From a checkpoint of a small audio embedding model.
Model: 26.9M parameters, waveform 16khz input, layers 14.
Training: soap at rate 0.002, 5900 steps, batches of 96, held-out accuracy 69%.
Data: trained on acted Russian speech (Dusha), 26041 training examples, 21.8 epochs.
Rows from block 10 of a small audio embedding model, named by matrix and row number. Rows with one number belong to one neuron. Each number is 500 + 50 x the weight over its row's rms, rounded and kept within 0 to 999. All counts start at 0. Numbers have three digits each.
Before each neuron's rows are labels from the 100 clips, of 14976, where the neuron reaches its highest value: "responds to" is what is common among them. Only what is clearly more common there than usual is listed. The data: acted Russian speech (Dusha).
# fc1: first MLP up (model.blocks.10.ff1.fc1.weight, 768x192), inputs 156-191
# fc2: first MLP down (model.blocks.10.ff1.fc2.weight, 192x768, transposed), outputs 156-191

responds to: emotion: neutral
fc1.760:556501489476489514525520462400502353432619505433568483480608499533509595554568543575553548533490484498483408
fc2.760:534499526501473407593491518451444573575536493573430440508477434530551524545492488424482501446555548540441541

responds to: emotion: positive
fc1.360:532501381516459498521437481553513492493463479515469442496448544444488506466520483493461613481424526475422474
fc2.360:556446551455554576492541443471587452537491512572650490449506485550424510572477553553548524599517521432537470

responds to: emotion: angry
fc1.128:520594522479504505501461456490509350566561446514477475464508477562478589529519555555593564522493469477453514
fc2.128:477460484536544501547547508548451528460491504515536470514483389439589575538467573525437502506561511459531468

responds to: emotion: positive
fc1.256:519506501510451523548505486470475392480513456461551437495554488518514539503511561554476482513525534484457411
fc2.256:462412465557547474602502454405496526521470596576379404525469478418463573484482478503552535486551523426498549

responds to: emotion: neutral
fc1.332:479485417505511500468535510447510441496520570435479424526494463444539590496602585501550547493489463518549468
fc2.332:489543523450527376462496499565550536514471430415464480457517567597541488530492479485519480446462564472439526

responds to: emotion: positive
fc1.355:491515460356581482564525523576485458479543555558517434545479587473549552616500491564464633500435443467462494
fc2.355:662497521568476552410473453565539404438477515474438527463497515503500497461489527540425533472489478429587479

responds to: emotion: positive
fc1.688:515604483476461495483568543441530391411533517496496475505553507465566569522479513524479587554460502459429488
fc2.688:408480620557457503497551479475526549517484588500597505530530541461534545522477442464542527542585469479522457

responds to: emotion: angry
fc1.529:553465474457590531566459519426531461430466643484554489591519552494511544471483441532449484473472416447434485
fc2.529:621535562541482535516459539523491481532571392491494589499494422518458477509554571371524521453439440453496419

responds to: emotion: positive
fc1.197:547541459474515484530543459549602404483541487548567565519487482539461547491459529500480485496381477453399490
fc2.197:535516513549436536467556497434492505466511545461470565500569419497533413498514492494520582620493516533547457

responds to: emotion: angry
fc1.499:590513542533440438514420462524421396494512525491593490415513493538495546468512499511483482591599439505462416
fc2.499:500458508522509505524491557371528518464442543546484426534434547492492543550464495525572546516478537397452503

responds to: emotion: angry
fc1.580:508542447561579546575471451427546412444474496521582473479443393487521564524470469539547556507540446516558482
fc2.580:504525409426471438579420630509461464535543468510457491534522553551551597442437495514449558451479500544452462

responds to: emotion: positive
fc1.276:492412417483489466492570602452423494501501549524483484492528444462561468553580476500508470481476543548527477
fc2.276:497559573499425513408523469496425489484461529471402582517442496443442461435466498546510512529537612432454484

responds to: emotion: positive
fc1.736:583488474455471439501460490474524544484577555488566508446438475468437560494546434469479453522419557513382426
fc2.736:480484616463449565528505535567468517512454542485514556498534520546581462543489510496507431514506461439470533

responds to: emotion: angry
fc1.142:499538563537530491517454527501518400433524509443596441458560481476504521528452496496470536552554468502482492
fc2.142:389470378408544469483490451410480466459504428460476472561473459369545449474609485493515487493568520576392505

responds to: emotion: angry
fc1.358:429484375512507453534534583456475428459612496534455483420579516431516472517445520494441561577578448508482518
fc2.358:496630464497459493478470428546468517520500552477519457563394511493520497478349544500427496526482487471520443

responds to: emotion: angry
fc1.552:445543541566559539555631507545566462485525505585529452557395482444523582450519485533523498522439424449450480
fc2.552:494475544472517541416456466554560531466451450497513485498449506520434516512613536498530370461498466497585488

responds to: emotion: angry
fc1.74:583477577462477591541526442430500441503562520511483487441571553549477483559545444532484520505484469423382484
fc2.74:594491450460495498493418536403410451404453525555459490531466445502608469496472488488432563475531520594586524

responds to: emotion: positive
fc1.661:485409506493586590563465493557515508469498524454580522474453498455400559574458453560454436429495550504485521
fc2.661:494503460528453479527430481447500513596504470533550490505466462465519455567588422508447497418468516498499475

responds to: emotion: positive
fc1.454:488529446556529467517387578427499442451543473536588481471409550534405555561436468494476478467580499547469429
fc2.454:488412507494438504520550516509540519551501541576447501482523513431471478508518527497525440513512406517435632

responds to: emotion: angry
fc1.437:490531457583517565534485543409528501419517451427508544550473402425449536558517484434571490489573546448473534
fc2.437:451394394509460539504488448608537444514452491537547613480480513524456475521483533414532495490471394521562487

responds to: emotion: angry
fc1.705:525605543513526455518543524465431459414481521513433548521575465455420564490634596468530508463484421498436417
fc2.705:460504439513549466604552458404466560495449536559537389546532426483487493450471409559472577492500519524584427

responds to: emotion: angry
fc1.198:508558556452445410478500536467515451553523543453544455456497537516458535520489509537527468532471475400516549
fc2.198:479444508576525470508561515519418500456492565558445555600497393533531580490389623542415576507484560439498522

responds to: emotion: positive; emotion: angry
fc1.754:512480503471496582550467477464533482494467482476573455457537520548475448483516483519552511490433476450470511
fc2.754:484464416516467466526520428533497470419513527508495524569487410396403504481503425541443474477537409523435522

responds to: emotion: angry
fc1.157:546474537469499559518497491429420399467473403524648429468529523528556521558508524482527545551563426436484417
fc2.157:442489432572522489538515503554539593492509579512455521508503481517404554519456549567451552526513562541423510

responds to: emotion: positive
fc1.165:488531402462631577516463514524578430496516496528532523524446420465457497545550424566511533515450526478474448
fc2.165:592424532509462551414516517494510521397487529546543484531488557482364497552406514540522496440508464480565539

responds to: emotion: positive
fc1.192:541451525517578411529467533571478476497518490477582539523456423464404475594426428472526385480527523545504432
fc2.192:470421423538491541453537509502492473539465492577473590543492572531511387552518529496454437438454558523501550

responds to: emotion: angry; emotion: positive
fc1.616:575500497469464536474553535490584493547545468520437558575422556487545417576558523564444544434443418582475583
fc2.616:576437462520497531481536544561564537484531534529484507581541571538493607530429560415519568544486567434447526

responds to: emotion: positive
fc1.461:537501519544498500468552516532521536466598462523585508445462469506460425549443466479494508526457457608438482
fc2.461:499535559550495527494508482490442454521473524516558455556529507504449470591598510498541569561470500513508470

responds to: emotion: angry
fc1.62:590474541490522482487527480498545362471549582440500399454540559549551496509478458571379553515471412494422565
fc2.62:535524611592490538449473454467462538547442453533556483580497452512511583483446489510577498472549467435435419

responds to: emotion: angry
fc1.350:578505552504444473504481494557538350475566453456454398487488519567520474497531452554464545471584502499499490
fc2.350:537572518540492533526551490539452491491518564507494498520497434454634572497418589580501441473533543455499426

responds to: emotion: neutral
fc1.521:397554521469470492435419481452543472472428474460521493557592509522520521583506494489488520519541498521549428
fc2.521:545612555473530498461454513588387520487451499524491526455528424559492518440558515514569485475401491490517545

responds to: emotion: angry
fc1.382:491525589495540531448459457489584481492526544438526483435527495527556471520594513447493540503540443409495465
fc2.382:416572480447471428436517539503460487412559479509520505537491437482560537492505441563455486596475487620458467

responds to: emotion: angry
fc1.589:496497455477475444500505560362494442529567541471515473510498520536490488515580492539468512441569526530539531
fc2.589:597563523438532508447584444564481525572547508447544571502522520416531525500479524487529488500466532494470537

responds to: emotion: positive
fc1.108:479515472531498500465470495548428411481575517454638427427476463498481494551580559496485431427451417471514461
fc2.108:502466547449518468522534397484499520493518589543440529549496472650490502441444524553535614531551549619452537

responds to: emotion: positive
fc1.412:482621462497504479497406483453519515474550509493554519502404452489437519522523463484484497443465447507503461
fc2.412:511427452442442437550568497500615549535436535551490569544517488480566454601452542546525524517465455495463576

responds to: emotion: angry
fc1.152:524444399527565471532530502466475525378587466457542543517366478450507493516423509525472531529515506569469450
fc2.152:421490549500436615475462541585504453418433433464513436467474575430419386529474547485499422458446504475456435

responds to: emotion: angry
fc1.689:530465429482521472500582550549541418468541521504566574586450433454472399544509407505494511561437408527489441
fc2.689:468481630587459579510527470490513588514461517397438480450473574448484584481484608575472472478567519438544458

responds to: emotion: angry
fc1.298:554526455480543525485524515454601486570581510517456394506518497442490605544586592482498498480505489458487504
fc2.298:432602600412538459565473475443522488481506476494615492421527497549466500531641498462486471491507442527516516

responds to: emotion: angry
fc1.494:447453451460575534553454579539542528550473597521542497461491464471527448432432427436456469528504480435531441
fc2.494:595513574493363505489410442593515523557535455469479552491461427492474531495396497566441504507490528478494514

responds to: emotion: neutral
fc1.302:484522441503434462490453419506475441519479512441495444499497528484576669487431462538500546489467472553505577
fc2.302:543496510514556400513463530449494578493538523460458500524544421603520520494481502529538412534514614472513440

responds to: emotion: angry
fc1.296:469451451534527465434524524479524515488515533451580489559473409425535427496394495513498514556457344481440590
fc2.296:498480607499546486402541510571518411432475433526470541541553535510523510528529501475528367437419560527522464

responds to: emotion: angry
fc1.717:521442571501488535581479528462490506511488508396572559552537528366473492499554485571491476515435439438449443
fc2.717:544469410536457559432460517506531589477524454559449629575410402501468457506470507478478523581564449551438518

responds to: emotion: angry
fc1.168:498469494363574475551562596484434465463445475484520481546525436464420455480468429472478452481473529439462464
fc2.168:508535485552395588519430497495575450454524500517496550503525443485454519489450553532517548458539479507539501

responds to: emotion: angry
fc1.590:543589483531495583462414436542483513443521573489615398496480598527475523514524466597462480457465398497375473
fc2.590:434379428534511490569520463450502509437488523547476541558561448494467450508494562481533546534524536483428526

responds to: emotion: positive
fc1.194:505444474515529462526490504479472585439527504585553400467467456467448446551557555510439520506523516477515471
fc2.194:452508482518473546446508525421487465496438459462439556469581494444543597517486519485539462588450523435441468

responds to: emotion: positive
fc1.264:503465524411608488533492595340523546497566543513511466475497479467573541481536482527440528519529532517463350
fc2.264:448479461512488480464411493557481476499507478512521477427526435494468475503559460522536454509471492457422547

responds to: emotion: angry
fc1.394:502566526485454449456425626447484382452547497463501435436508453517416496539532501476492550428494438560497492
fc2.394:463487451517454519559540510454499521510548519477554468552533503557541570465555431604512575523465454463452503

responds to: emotion: angry
fc1.629:424567443493585472454461570526562386429553614475534493580528493480486494513485450443491482547589409464540535
fc2.629:500542500483477502545524438573514494466522510489484547469461536479413444420480534541489419516501448496381469

responds to: emotion: angry
fc1.244:414459501513588421469533522501597477394636519527453437573542521498424542535507463450433522537593400490498520
fc2.244:424549465530453495502451514458458445441457429465491533505441556476453435422531503519545469507524490530398432

responds to: emotion: positive
fc1.111:450417452517471546503510555494536393498541501522515406528477562457445439548532466530435533519410582446525450
fc2.111:563440580555502497520520461452558509490512546449566440471485576455469549509456562490559549434515458406487526

responds to: emotion: positive
fc1.368:467465489437554503502467485516510526515540475510512550522521505442418530590577517515526539523598451499544513
fc2.368:543555446557531458417540535450554529536524435543382484531492601507565473531492475484513485470512519517471426

responds to: emotion: positive
fc1.487:498358548533495479483533510503494458525511418553533525515516503492533554529425424482496468497522482434462556
fc2.487:524472519569507513455491492460595500538558561471538420436491504587528510541441549526467502528449453485482475

responds to: emotion: positive
fc1.573:486503518560545488484563511409501457484492442538572444551489573482527492653519616488586528512569494560503427
fc2.573:477499464450522427618568514523486483622448511575557504514488516494511517489425521415508470468554456480492477

responds to: emotion: positive
fc1.160:537556494565527475524544572411525453516468539502508491512514492392513507551581487459420523490520565409492513
fc2.160:422504467594439517522577514513551575439483534489586521506511548568452470503537438402451547446564499518533469

responds to: emotion: angry
fc1.753:480514445502461477547462495555499533512512510546612538432469410433493481471442550402492540522484452483442554
fc2.753:526471583627471588490550520512449483449529526553437527601528509513429525495475461499490582540562597436480409

responds to: emotion: neutral
fc1.452:587454544479490494475544531428555517462519475480431516564488434563450533577555478454459535473522473528518543
fc2.452:474506412614539525492515440531473452524480499457580569508544499477489494517538582526567432581569564448526419

responds to: emotion: angry
fc1.536:533507442444545429555554536515516545524564462553590478470344528528450488587414450553487408472495533484459552
fc2.536:541483546541544478374478566523592539542544449525424532571576535449562566482503501499552503512472484424543447

responds to: emotion: angry
fc1.519:518484467423415541519457558475493422478516547438460425518482435562420497502550487478456522490429348545566494
fc2.519:548468502601469484540569489478461477527509536580466401531520443515472569439485493530484572437537608472470549

responds to: emotion: positive
fc1.457:539503480472561602547521458452493546548463447477577442483478450485462528519533486446496386516432500543447478
fc2.457:538467490567501511559536537601548535481468510491515550496481467519488455461505502561501477492511476497570542

responds to: emotion: angry
fc1.100:601461514494513555477449599504525536476479569473507442516547432380513524548560486473516488557540403443415510
fc2.100:452483514577424484485537429502496442477559443520568569572505440568499411441541548552460531433474432519509470

responds to: emotion: positive
fc1.565:516593559553582465427475414551530570508480548493567554480457469455458506484555408443528512490510486397540474
fc2.565:531441599465439517532464533591504510472486484508392589532579477553514540561493455481478582626440519514466443

responds to: emotion: positive
fc1.676:446456513446566508559501553604447466470535546485529561585509550443514478516491442500488412462446483460489491
fc2.676:519465564643467491440495451487548610537480516497457490588451528462494460599529583533449519485459547524485464

responds to: emotion: positive
fc1.700:475413449431599527570511553542510508433561566573505506481496520435517556541449465464531615540452389471489436
fc2.700:536610486545479497409453453499494450476550421518492432550461569529379491561506506532460460521518518480425476

responds to: emotion: angry
fc1.458:537479502489524608509471494447428435409532442526618495494519483523522552495483490456556503510500389522487417
fc2.458:542467439430418504625467527397434610494508495478444460546540505570483504497436470487473591591582519560420504

responds to: emotion: positive
fc1.246:508467502492607459456418551485604435457588506508498412492565395449451548592512559548507466498543512492530465
fc2.246:494515463513474531461588556469474612537389452535448512479475525438512463509543426434558437439499524585346571

responds to: emotion: angry
fc1.259:478393499523575545486437667364507481525542555518435499535598421429535490504592411533471583515506480544552511
fc2.259:406562515514486507508462513516451490493577404536512499480431531524366407492455540438464429459548472461495532

responds to: emotion: angry
fc1.674:395503463512625478506523561446510481469570505462444543493527518375515439490474488436471530510518508505542447
fc2.674:564576580500360483494520471609472587474493548462459431523492504421444495439516385511398422474525502570471494

responds to: emotion: angry
fc1.681:441495494546528452489467566455524399534507516447489480512500478469461417492461466439516572522561472464515493
fc2.681:480480475507583434552451579557495512475514497489435549512613469397458452521531548494517431462468484545538517

responds to: emotion: positive
fc1.684:543491434529550499514471564472565510534519547472574531456420495446461455499618479523468456508479519547441529
fc2.684:484491523507437594583526415534412405510452504464544516498557479537548521509399535512494588520478541538568508

responds to: emotion: angry
fc1.649:485464410509503462588472503496474423526460456468503555421484492448481537544464451494450470490443549394476427
fc2.649:575487502564499623536527388593455545547577508378448520514584447492495424464488484487418523508522517474576420

responds to: emotion: sad
fc1.685:566522576468487497478504542455594363490449584424388419511545462597479534543519475513523474520545381463446517
fc2.685:483428512506563508457548514440508493425495487583542463490519456636547564423499490555581601569441553584537529

responds to: emotion: angry
fc1.663:579567462488508495498467476438537446534511485441458394530551460594502633513554534512507569501580391510487546
fc2.663:457453445572561531518527494446528482478540465647480473506497546450578592553462588532558395516560499470526499

responds to: emotion: positive
fc1.507:583510390574532463533481552406445525461486474496552513430382499493480504446430467499536490561519611504481553
fc2.507:332480460539465508587501576598536454458505458513505579453582505475497487524475487492523497510486522521483560

responds to: emotion: positive
fc1.723:509477444424602533520523509611507467514489528520526606488523426419422537512503396448495496544470402489487455
fc2.723:503526551545514505472463465468425414511469463526430504546445601514475475545502409486524555545487550615423488

responds to: emotion: angry
fc1.292:510498563445442504473513439409453431481574503516513469385645508554464615461523468525434523556474379551439551
fc2.292:517473518555545534510513455432507458434546526546493395659489421525494552566439449600499493448524580463459490

responds to: emotion: positive
fc1.404:554568554494498518440474451527566387507510547561495518446544484472487526548490512478480554502463510407424471
fc2.404:490446497498582474441500534542500491467503456348607456497567546534569536410562557467501529477464429650546482

responds to: emotion: positive
fc1.236:426500514476583409611495480462517448473516546548579482523457537483548485528415510524508484470553535457475508
fc2.236:595447643434513520417530526526488525523558484515545499489480511553478449559498582525538406455478401514489465

responds to: emotion: positive
fc1.747:483590481457502612506390507543470521579537519511445462467486510476460540596522492422533486478465562550559466
fc2.747:515509500428510392499493529442497530556537510523546459486525413524438620478586441628553479524500525525561569

responds to: emotion: angry
fc1.167:408458482505534469559507535541565489517528532509535456560576496499512514443489429470503498431508448417522510
fc2.167:639567520415526475484417517523596491534549454433455497463448445536512503499439542506468577428458520547455472

responds to: emotion: neutral
fc1.230:562518460495493503532525514392523488539497514462496449589479446527549615541534606508500493475497513551533509
fc2.230:525531498430533411478435516602524470526559458478453534463531552527557578503474522491478553563555517454490555

responds to: emotion: positive
fc1.216:521487453456474404503530529461444492502557459506609487486532483439442401565548389435440410485375482504402417
fc2.216:536472626463448573531545522528500522509464583510565524502467505523537415574482580503497497570470550413553558

responds to: emotion: angry
fc1.735:595515544577460478513490467521536379441552500529534530418552582492515546554566456546448500534502426499384441
fc2.735:506521445427518575434500478350464437509472555572473521558492422532546519449419480559510482497513542562496529

responds to: emotion: angry
fc1.741:535560479492535517530551392512492513578464530503582555472519466484409539486432537486452547513447481488410464
fc2.741:561493528481406571478500510565505492480564572531506501625532536485468393564445469504539493528543518443544443

responds to: emotion: angry
fc1.611:475493420485566545565514499417473476477635527484577536494459445468538630542503531496522547458527595459453485
fc2.611:492416578578463472541424528491404495473465544518533438537516620513510442561390455525447413531442503416546577

responds to: emotion: angry
fc1.551:439544535586595558532447576493556528380474556435554441539561490449496407527597486475445496525497496470459478
fc2.551:484515583519458526496494467430502433505498418534545558524481514535412433468376398488538441418596447457496528

responds to: emotion: angry
fc1.222:586580477481515493409481422467504469528560453512441422478498460515506654553634555495460581569518413451464519
fc2.222:448520538474522479558467494522499411428485517501568536420557496472558476505529569453573501546528515606514559

responds to: emotion: sad
fc1.129:494515513519461509487484512419623445512498580482481400553454532486574526524491542611506523451502470518523561
fc2.129:414470543444553451498544485477616526495524507398527575460545498553523638480530540450583466522508539446481557

responds to: emotion: positive
fc1.543:486511521476562460524504554493584293456561457476608497474541562549497468442448536542518537551420483478492444
fc2.543:493485487451460496529605495421464566538474653567487453547420490569494587550401583549461536504552447447482457

responds to: emotion: positive
fc1.621:450426431429491493521475552536506478441592506468610505510488493444456450512536469523605539471443488515540500
fc2.621:545433585529494506452503383473526504462473479491461585466460479453532553581468526508533563535484578437443560

responds to: emotion: angry
fc1.440:424505471528492550475470609452483436503466489517496500459515556455527424453366445482532549477522493418489542
fc2.440:541541468535478567525539497595518484520513547503492611451490554383487465452469521568477486497481468478442468

responds to: emotion: angry
fc1.475:484506420507527514500527513533509398551545467562550511553454512340455460497547512517488562416523480473429403
fc2.475:551512511535481466581521431477481553500416503469491526514466461535494361473490520553450568582472464500552441

responds to: emotion: positive
fc1.763:480436520419519526462472489528495501485513491523501527556482518444413472550573458499503540519545411467528473
fc2.763:585505473576530504433475514484579555562558455517437425529529571600550558626460486543515546483470510548439396

responds to: emotion: angry
fc1.597:544489501481536473440447575452529458492551507412582452443539440411500520485530527505424528467514556527537483
fc2.597:540516467401490438410485503515508533572465542485480571543409495530464524499472548528522573500452503498541485

responds to: emotion: angry
fc1.45:436531461486520525439449596471548462499506576464470491568541588472584478456473468478524525539500478473527560
fc2.45:438557484429481488496506520594498485468465516415577518487486506444450380567483523499498444487484480482463542

responds to: emotion: angry
fc1.395:532411528474479524581488522537558446506493521436565447501480535520477491458458442513503526453427464468451471
fc2.395:615456502580481489536538462508437494504533530472487607507631447537521578513518535513431584570535462443497481

responds to: emotion: positive
fc1.466:485469478476533455608448464537448541456438484490605553577459505477409542493491468559481440511459477495431493
fc2.466:562477506493533527452544511448521401555559475572403536514492551523535467634541531440533491450567490539519439

responds to: emotion: positive
fc1.317:502471519491531502514612440459450442539411555446586507503588472456444461444495453545544435462535535443460494
fc2.317:561526508527447548537428550535539477463486512622458527515347493467485482479545436549408460459509417558523582

responds to: emotion: positive
fc1.118:491502450514516519596534531452612434531565499556625543505448494483458554506511434465450493518430567472413432
fc2.118:546549582504507486439579511554494533541415534456500489419564482548517363550432588469566473410469395519451576

responds to: emotion: positive
fc1.503:420526444465558532502489568608511487532537463497457448487480531545489437451470412499505499518451434449447574
fc2.503:528425515620546522436504532528449552465485509590445602460484557451557513596534552456473508501404481427468570

responds to: emotion: neutral
fc1.104:560459471475484477520478569460443540467452426526468490578447483469428541484476430511464576514535413449498452
fc2.104:586555390534498572438492478477490451439549611491440560482462496507429407412407568437547487496506486581505509

responds to: emotion: angry
fc1.96:423422522489644464489496602408529492450559598438425493525607464504490518462547422476427567557588466496590472
fc2.96:429574522440482441500436461489418477458507451503550573499419538468460380477525470462548458499551467539331551