config.toml
input = "waveform_16khz"
num_classes = 4
arch = "conformer"
mlp_ratio = 4
qk_norm = false
inner_norm = false
num_experts = 16
optimizer = "soap"
eps = 1e-08
precondition_frequency = 20
gradient_centralization = true
Rows from block 2 of a small audio embedding model, named by matrix and row number. Rows with one number belong to one neuron. Each number is 500 + 25 x the weight over its row's rms, rounded and kept within 0 to 999. All counts start at 0. Numbers have three digits each.
After each neuron's rows are labels from the 100 clips, of 14976, where the neuron reaches its highest value: "top examples" is what is common among them; "loudest band" is the band of the loudest frequency at the time of the peak. Only what is clearly more common there than usual is listed. The data: acted Russian speech (Dusha).
# fc1: second MLP up (model.blocks.2.mlp.fc1.weight, 768x192), inputs 128-191
# fc2: second MLP down (model.blocks.2.mlp.fc2.weight, 192x768, transposed), outputs 128-191

fc1.193:494450503543512508494475511483471480544496513520455449572504502496486488500488500524473467508534509457487504466484536452482515505487494477507514473533460508520520479482519473479506506504484511
fc2.193:490528505527495519500495481501476521445468498531506525505462508495504497499533516480521544546522480535485581500474540520495513476480510506508477504529547494477540492479474497533509501483501489
top examples: emotion: positive
loudest band: 250 to 500 Hz

fc1.528:476501541495478522528482510496495508480508527509473487463537534490476505490492501479446467433477493513506528514509508488471507483487479505486526519505522526491504525519539487505511511507451456
fc2.528:527523487506513482465505523470494491489509447507487527558501474490519536490507497488485543517510481474521461483505483521504501509528476539498520524512516525492501499501461536460510451486467509
top examples: emotion: positive
loudest band: 500 to 1000 Hz

fc1.96:521486452497506494520501471494513488504480493489529558493508540489532505486485562527475537530488460544461503474528523485514490500461522481515508514475492495478513460478444478506524475522473461
fc2.96:534501478520499492535481495493579500544478518538517512476541507495455539487487501540518492498484526495527492479520536490503511545475523480484474470534470486506486495510496471459470535493523519
top examples: emotion: positive
loudest band: 500 to 1000 Hz

fc1.233:532527500517549538544469506488488494496464479468475507508522511496529451495502538499498466528472504492509527487485524486521491514460505487499450486455458514475527511446434499505558475496457503
fc2.233:502473437472507532511497466512528515527511476475500495458507495548484509525493519460502538472533462528505534517494536539469548488495523484463532509474503498503489479506488525561495494534558527
top examples: emotion: positive
loudest band: 250 to 500 Hz

fc1.351:517507472485511517467477511516498492502517534497473519484495509482484544490554500521512488478498542538549490503490487494522479534541488526521497490479487494531512538505460499505547505543552509
fc2.351:502532565494504474538470497481532505502478506486450480519509472526523416470479536503481445495500463513436543505488483492513547497470527486489510517528545487495456512464543522550483487489451525
top examples: emotion: angry
loudest band: 250 to 500 Hz

fc1.50:466513502460478502473509522493470544483504514498490482478534490514478501496476550476489473514497526566532474509495487565522497458449509483475505520491532524478504498478482506493540457513523515
fc2.50:520476525516514475499499456525422505509478493508514517545489488502490495507518488492507455495488483467477492473517504474482489564487467516486504497462487517510495478505483494490473516504478482
top examples: emotion: positive
loudest band: 500 to 1000 Hz

fc1.99:506513496513499513477473481525465541508506514484509466482521481480448541483498503535535489490496489502500488505490494496496477538519477500497471526441467517521502493516479492525533543488517489
fc2.99:531499503523497502495488523480556535469492485480526472470502475430487491521516518488428510503481468498455533520487466485493502480483476505456489487494540489479512504449529513477487476487512508
top examples: emotion: angry
loudest band: 500 to 1000 Hz

fc1.654:483489529459513529507509540486500492482494505458507530510499516475463529505507501510493475507580488516484516511492481495482509497542525518524479515452518487524495527488486511497559508516509506
fc2.654:499527517512492459504455497500492486521438513494505477512541487461482472512488508507467503491527472504489536475535475530520513478490483496492441495490543480430498534471549503505533437493464464
top examples: emotion: angry
loudest band: 500 to 1000 Hz

fc1.258:536526461482481564478496517471467500472487562473472520475505501523496483522512514448528493514520482493528506487480519500503502479491479469493495474488505474492515468457512519489519487488483479
fc2.258:501471550497500453511501474519467556467498520494530484482472487489500498474490501501498529498478529501498511462484527488477559484496468521501503494500504503512468516527493523516486529516475520
top examples: emotion: positive
loudest band: 500 to 1000 Hz

fc1.767:480518555522530492548484530502476482475472496489501515506504519499509512497495483544503453489461494521496459498513485488477500452507454502501497512487499511490490480497511549501529488475482443
fc2.767:488525481486505543488498502464517487519498488509487494567515481514491507500520480489512522502514475526522489451540538509488517518506477536464493504545513532490501478511480530494481532448470525
top examples: emotion: angry
loudest band: 250 to 500 Hz; 500 to 1000 Hz

fc1.535:503454465528494504468496527482494532511516553476466519495461511481544478488507493517510502523480465525486491468521508460507509491473490506495527508482486500549546463541502474504477495479506500
fc2.535:518499507524510524501493488528522496488528497507532485471501499588514488519475514498520466487510465476542519501517489494512526474435509481489523529495528498507537493522490521452480450493535479
top examples: emotion: positive
loudest band: 500 to 1000 Hz

fc1.186:543473535507465462534510486502518534522470502470479527500480514492537486479516494496476494524480509489529511515480497494525483517477486499513486487450516526494528483475536476562512530465522508
fc2.186:496554457463504529486497530534488506506492516529479489535518506532498465504492444508529482531548535508483504487494509464487533477567542498471436487514473509475499491461464479471503494517528514
top examples: emotion: positive
loudest band: 500 to 1000 Hz

fc1.424:509517523520509462490456510457509482527498525496491534477503518479491516476507498525498491497505532490483479499472522547555503460528489524505501500496481495499480504510514452515529456489512489
fc2.424:492507409476537517498513488491523503506503541544462518516486479518516517507557522492525467484505464494537493522557495527489476531510502506490488500482511518522480458482502522521492504537476441
top examples: emotion: angry
loudest band: 500 to 1000 Hz

fc1.487:484469495523488496480466483510503542511479536503507535507522519476480507460541450531486498541505500506499490506494492531544497470481479517506479519481536488542491516504532493492526478481503516
fc2.487:485534444428498486495516512471499523489497494491454531519488489539540505520505511523533490480499542544553518485525497471483468574550514512514488460487465512488521504456481493498467545543509480
top examples: emotion: angry
loudest band: 500 to 1000 Hz

fc1.288:521476510490467527479518481467506469502484535494484530499499495496469496514474504499494523496494423510494520502493511499498509554510497510487508516451495476482516488483525491491524479497480485
fc2.288:446457514495493486523541488484479575518540522489472535501572492501484476451547510496510520484479552524516466527505491499465545475522468510521499489449498521469477504523522485485467487524481502
top examples: emotion: angry
loudest band: 500 to 1000 Hz

fc1.559:529503556551509479476501449457542548471525504460500529508504533507531488442497495478476490482511486503486513503514519487477523474511496501495535474490510528542489465463510504536521524523508494
fc2.559:484555472490503529496495534506482495520470511491499462515513527501497501525524479498491481448528521465493478535497463504489534480491496516491496528513502489473507504485510470489538468492498466
top examples: emotion: positive
loudest band: 500 to 1000 Hz

fc1.586:527469484452523493507481468533517478501461485538497520456523487468538520525517493516461495505491522463491573547503522478508500530506480492505505511484508507521477473518533471507500452488536505
fc2.586:451521437497500484513505530482493530523527492507488520498465564489486511466539514491499523467521546502543494503515487516475495522512556541475441492495513481523513539454447519525515516531481497
top examples: emotion: positive
loudest band: 250 to 500 Hz

fc1.317:494536480460465499484542543472503547501537524503457475491516506518498495504499527452489450465479515543504480528494505519506504450485505476502507497481481500513505507501480473496492483495516481
fc2.317:505457571513525475509523491491434520515459510506452504535491489482494485490479479556466514529512458479519458474483517501505512547458479522512471479454515509523514519529529519460482475492535535
top examples: emotion: positive; emotion: angry
loudest band: 500 to 1000 Hz

fc1.226:485548507478475511487495516497492522500538494520485502494547536496460560520559517499521470489500450533500530508501507486479494510490496486564506525491526510487533475528508473517489508486446503
fc2.226:532514491529514505419493484545503526484535520479470499464497482498550468508471500466500489541476456507468475511504496480481516528478496513449501500517514528527493485529501503494529511529546522
top examples: emotion: angry
loudest band: 500 to 1000 Hz

fc1.289:506506516511510495494517506514486515489475468500517508507512530500465474504489503491506506505496480504524556510446522531429478553450532471480477492481507516499479468484506480519508499510526513
fc2.289:489518460492452503498496516508493470519542506537526472475502490456480497487518524534495505496499514500510473490478520438517502489543444527511493508492464524570498491528466515544504504479460490
top examples: emotion: angry
loudest band: 250 to 500 Hz

fc1.463:427533489549499497489477504470490514486481504481466499476513514473491514502536511485483469460486509510525518505497515506502520465479519491489485546464491525501507468523507458476524501523503471
fc2.463:543532477498533523478491484443478512488541544493480482489505483527497508511491489519535488542521466551534503485520506446504494532481513512524481488546489491486478485503496514439441452479490454
top examples: emotion: angry
loudest band: 500 to 1000 Hz

fc1.655:502549472533469522463488483502482533508533522472465534472479510468489477472535523596475508498491520531531522507478498502531478514497465523494490500490496485491534473496550500471521501524534479
fc2.655:487488493493502486554515524494513531468483512483514507477491504505478479499450493500526500506493435558490536513486529504468478515495551451534516496506505475516477476505496523512458518511483483
top examples: emotion: angry
loudest band: 250 to 500 Hz

fc1.438:520510565515511444522472485521507502526498469491518507467477524486562502467478501475496533480499481505512530521495469469496511491486472489514432470457491564527522505497519479522493512473504498
fc2.438:483523453482485504512509511508526487543513484525481456515496486529493475504466495512498486531516545485513496461488535491511498501520498500484478476522475496511494529507495480485483500459520525
top examples: emotion: positive
loudest band: 250 to 500 Hz; 500 to 1000 Hz

fc1.499:490492455507505490507498479477526552472508490533475515498508516499473483442551464452499441482511477463483453493471518520492493539516525509458458490498481558493486451493491491495515522511494518
fc2.499:571548552450517510490495492514523475459479499482476453455522495543527475569512474495490478550487532490480525465509478501507501507516536479516508511517551497505505514499493502515483480498484502
top examples: emotion: angry
loudest band: 500 to 1000 Hz

fc1.549:491517482497454524535477491496463536540527515479457515504489577512466486536521507484511451519472560513464460537466500486506536506521523496485463488471509512488492504485561483497485485486498509
fc2.549:503497543501469491498493505497447479511470488528496515489532523462545500502533510500468493483547504501552472507463507536512486515492524504502487471515525525557524522508473489521535486488484522
top examples: emotion: positive
loudest band: 500 to 1000 Hz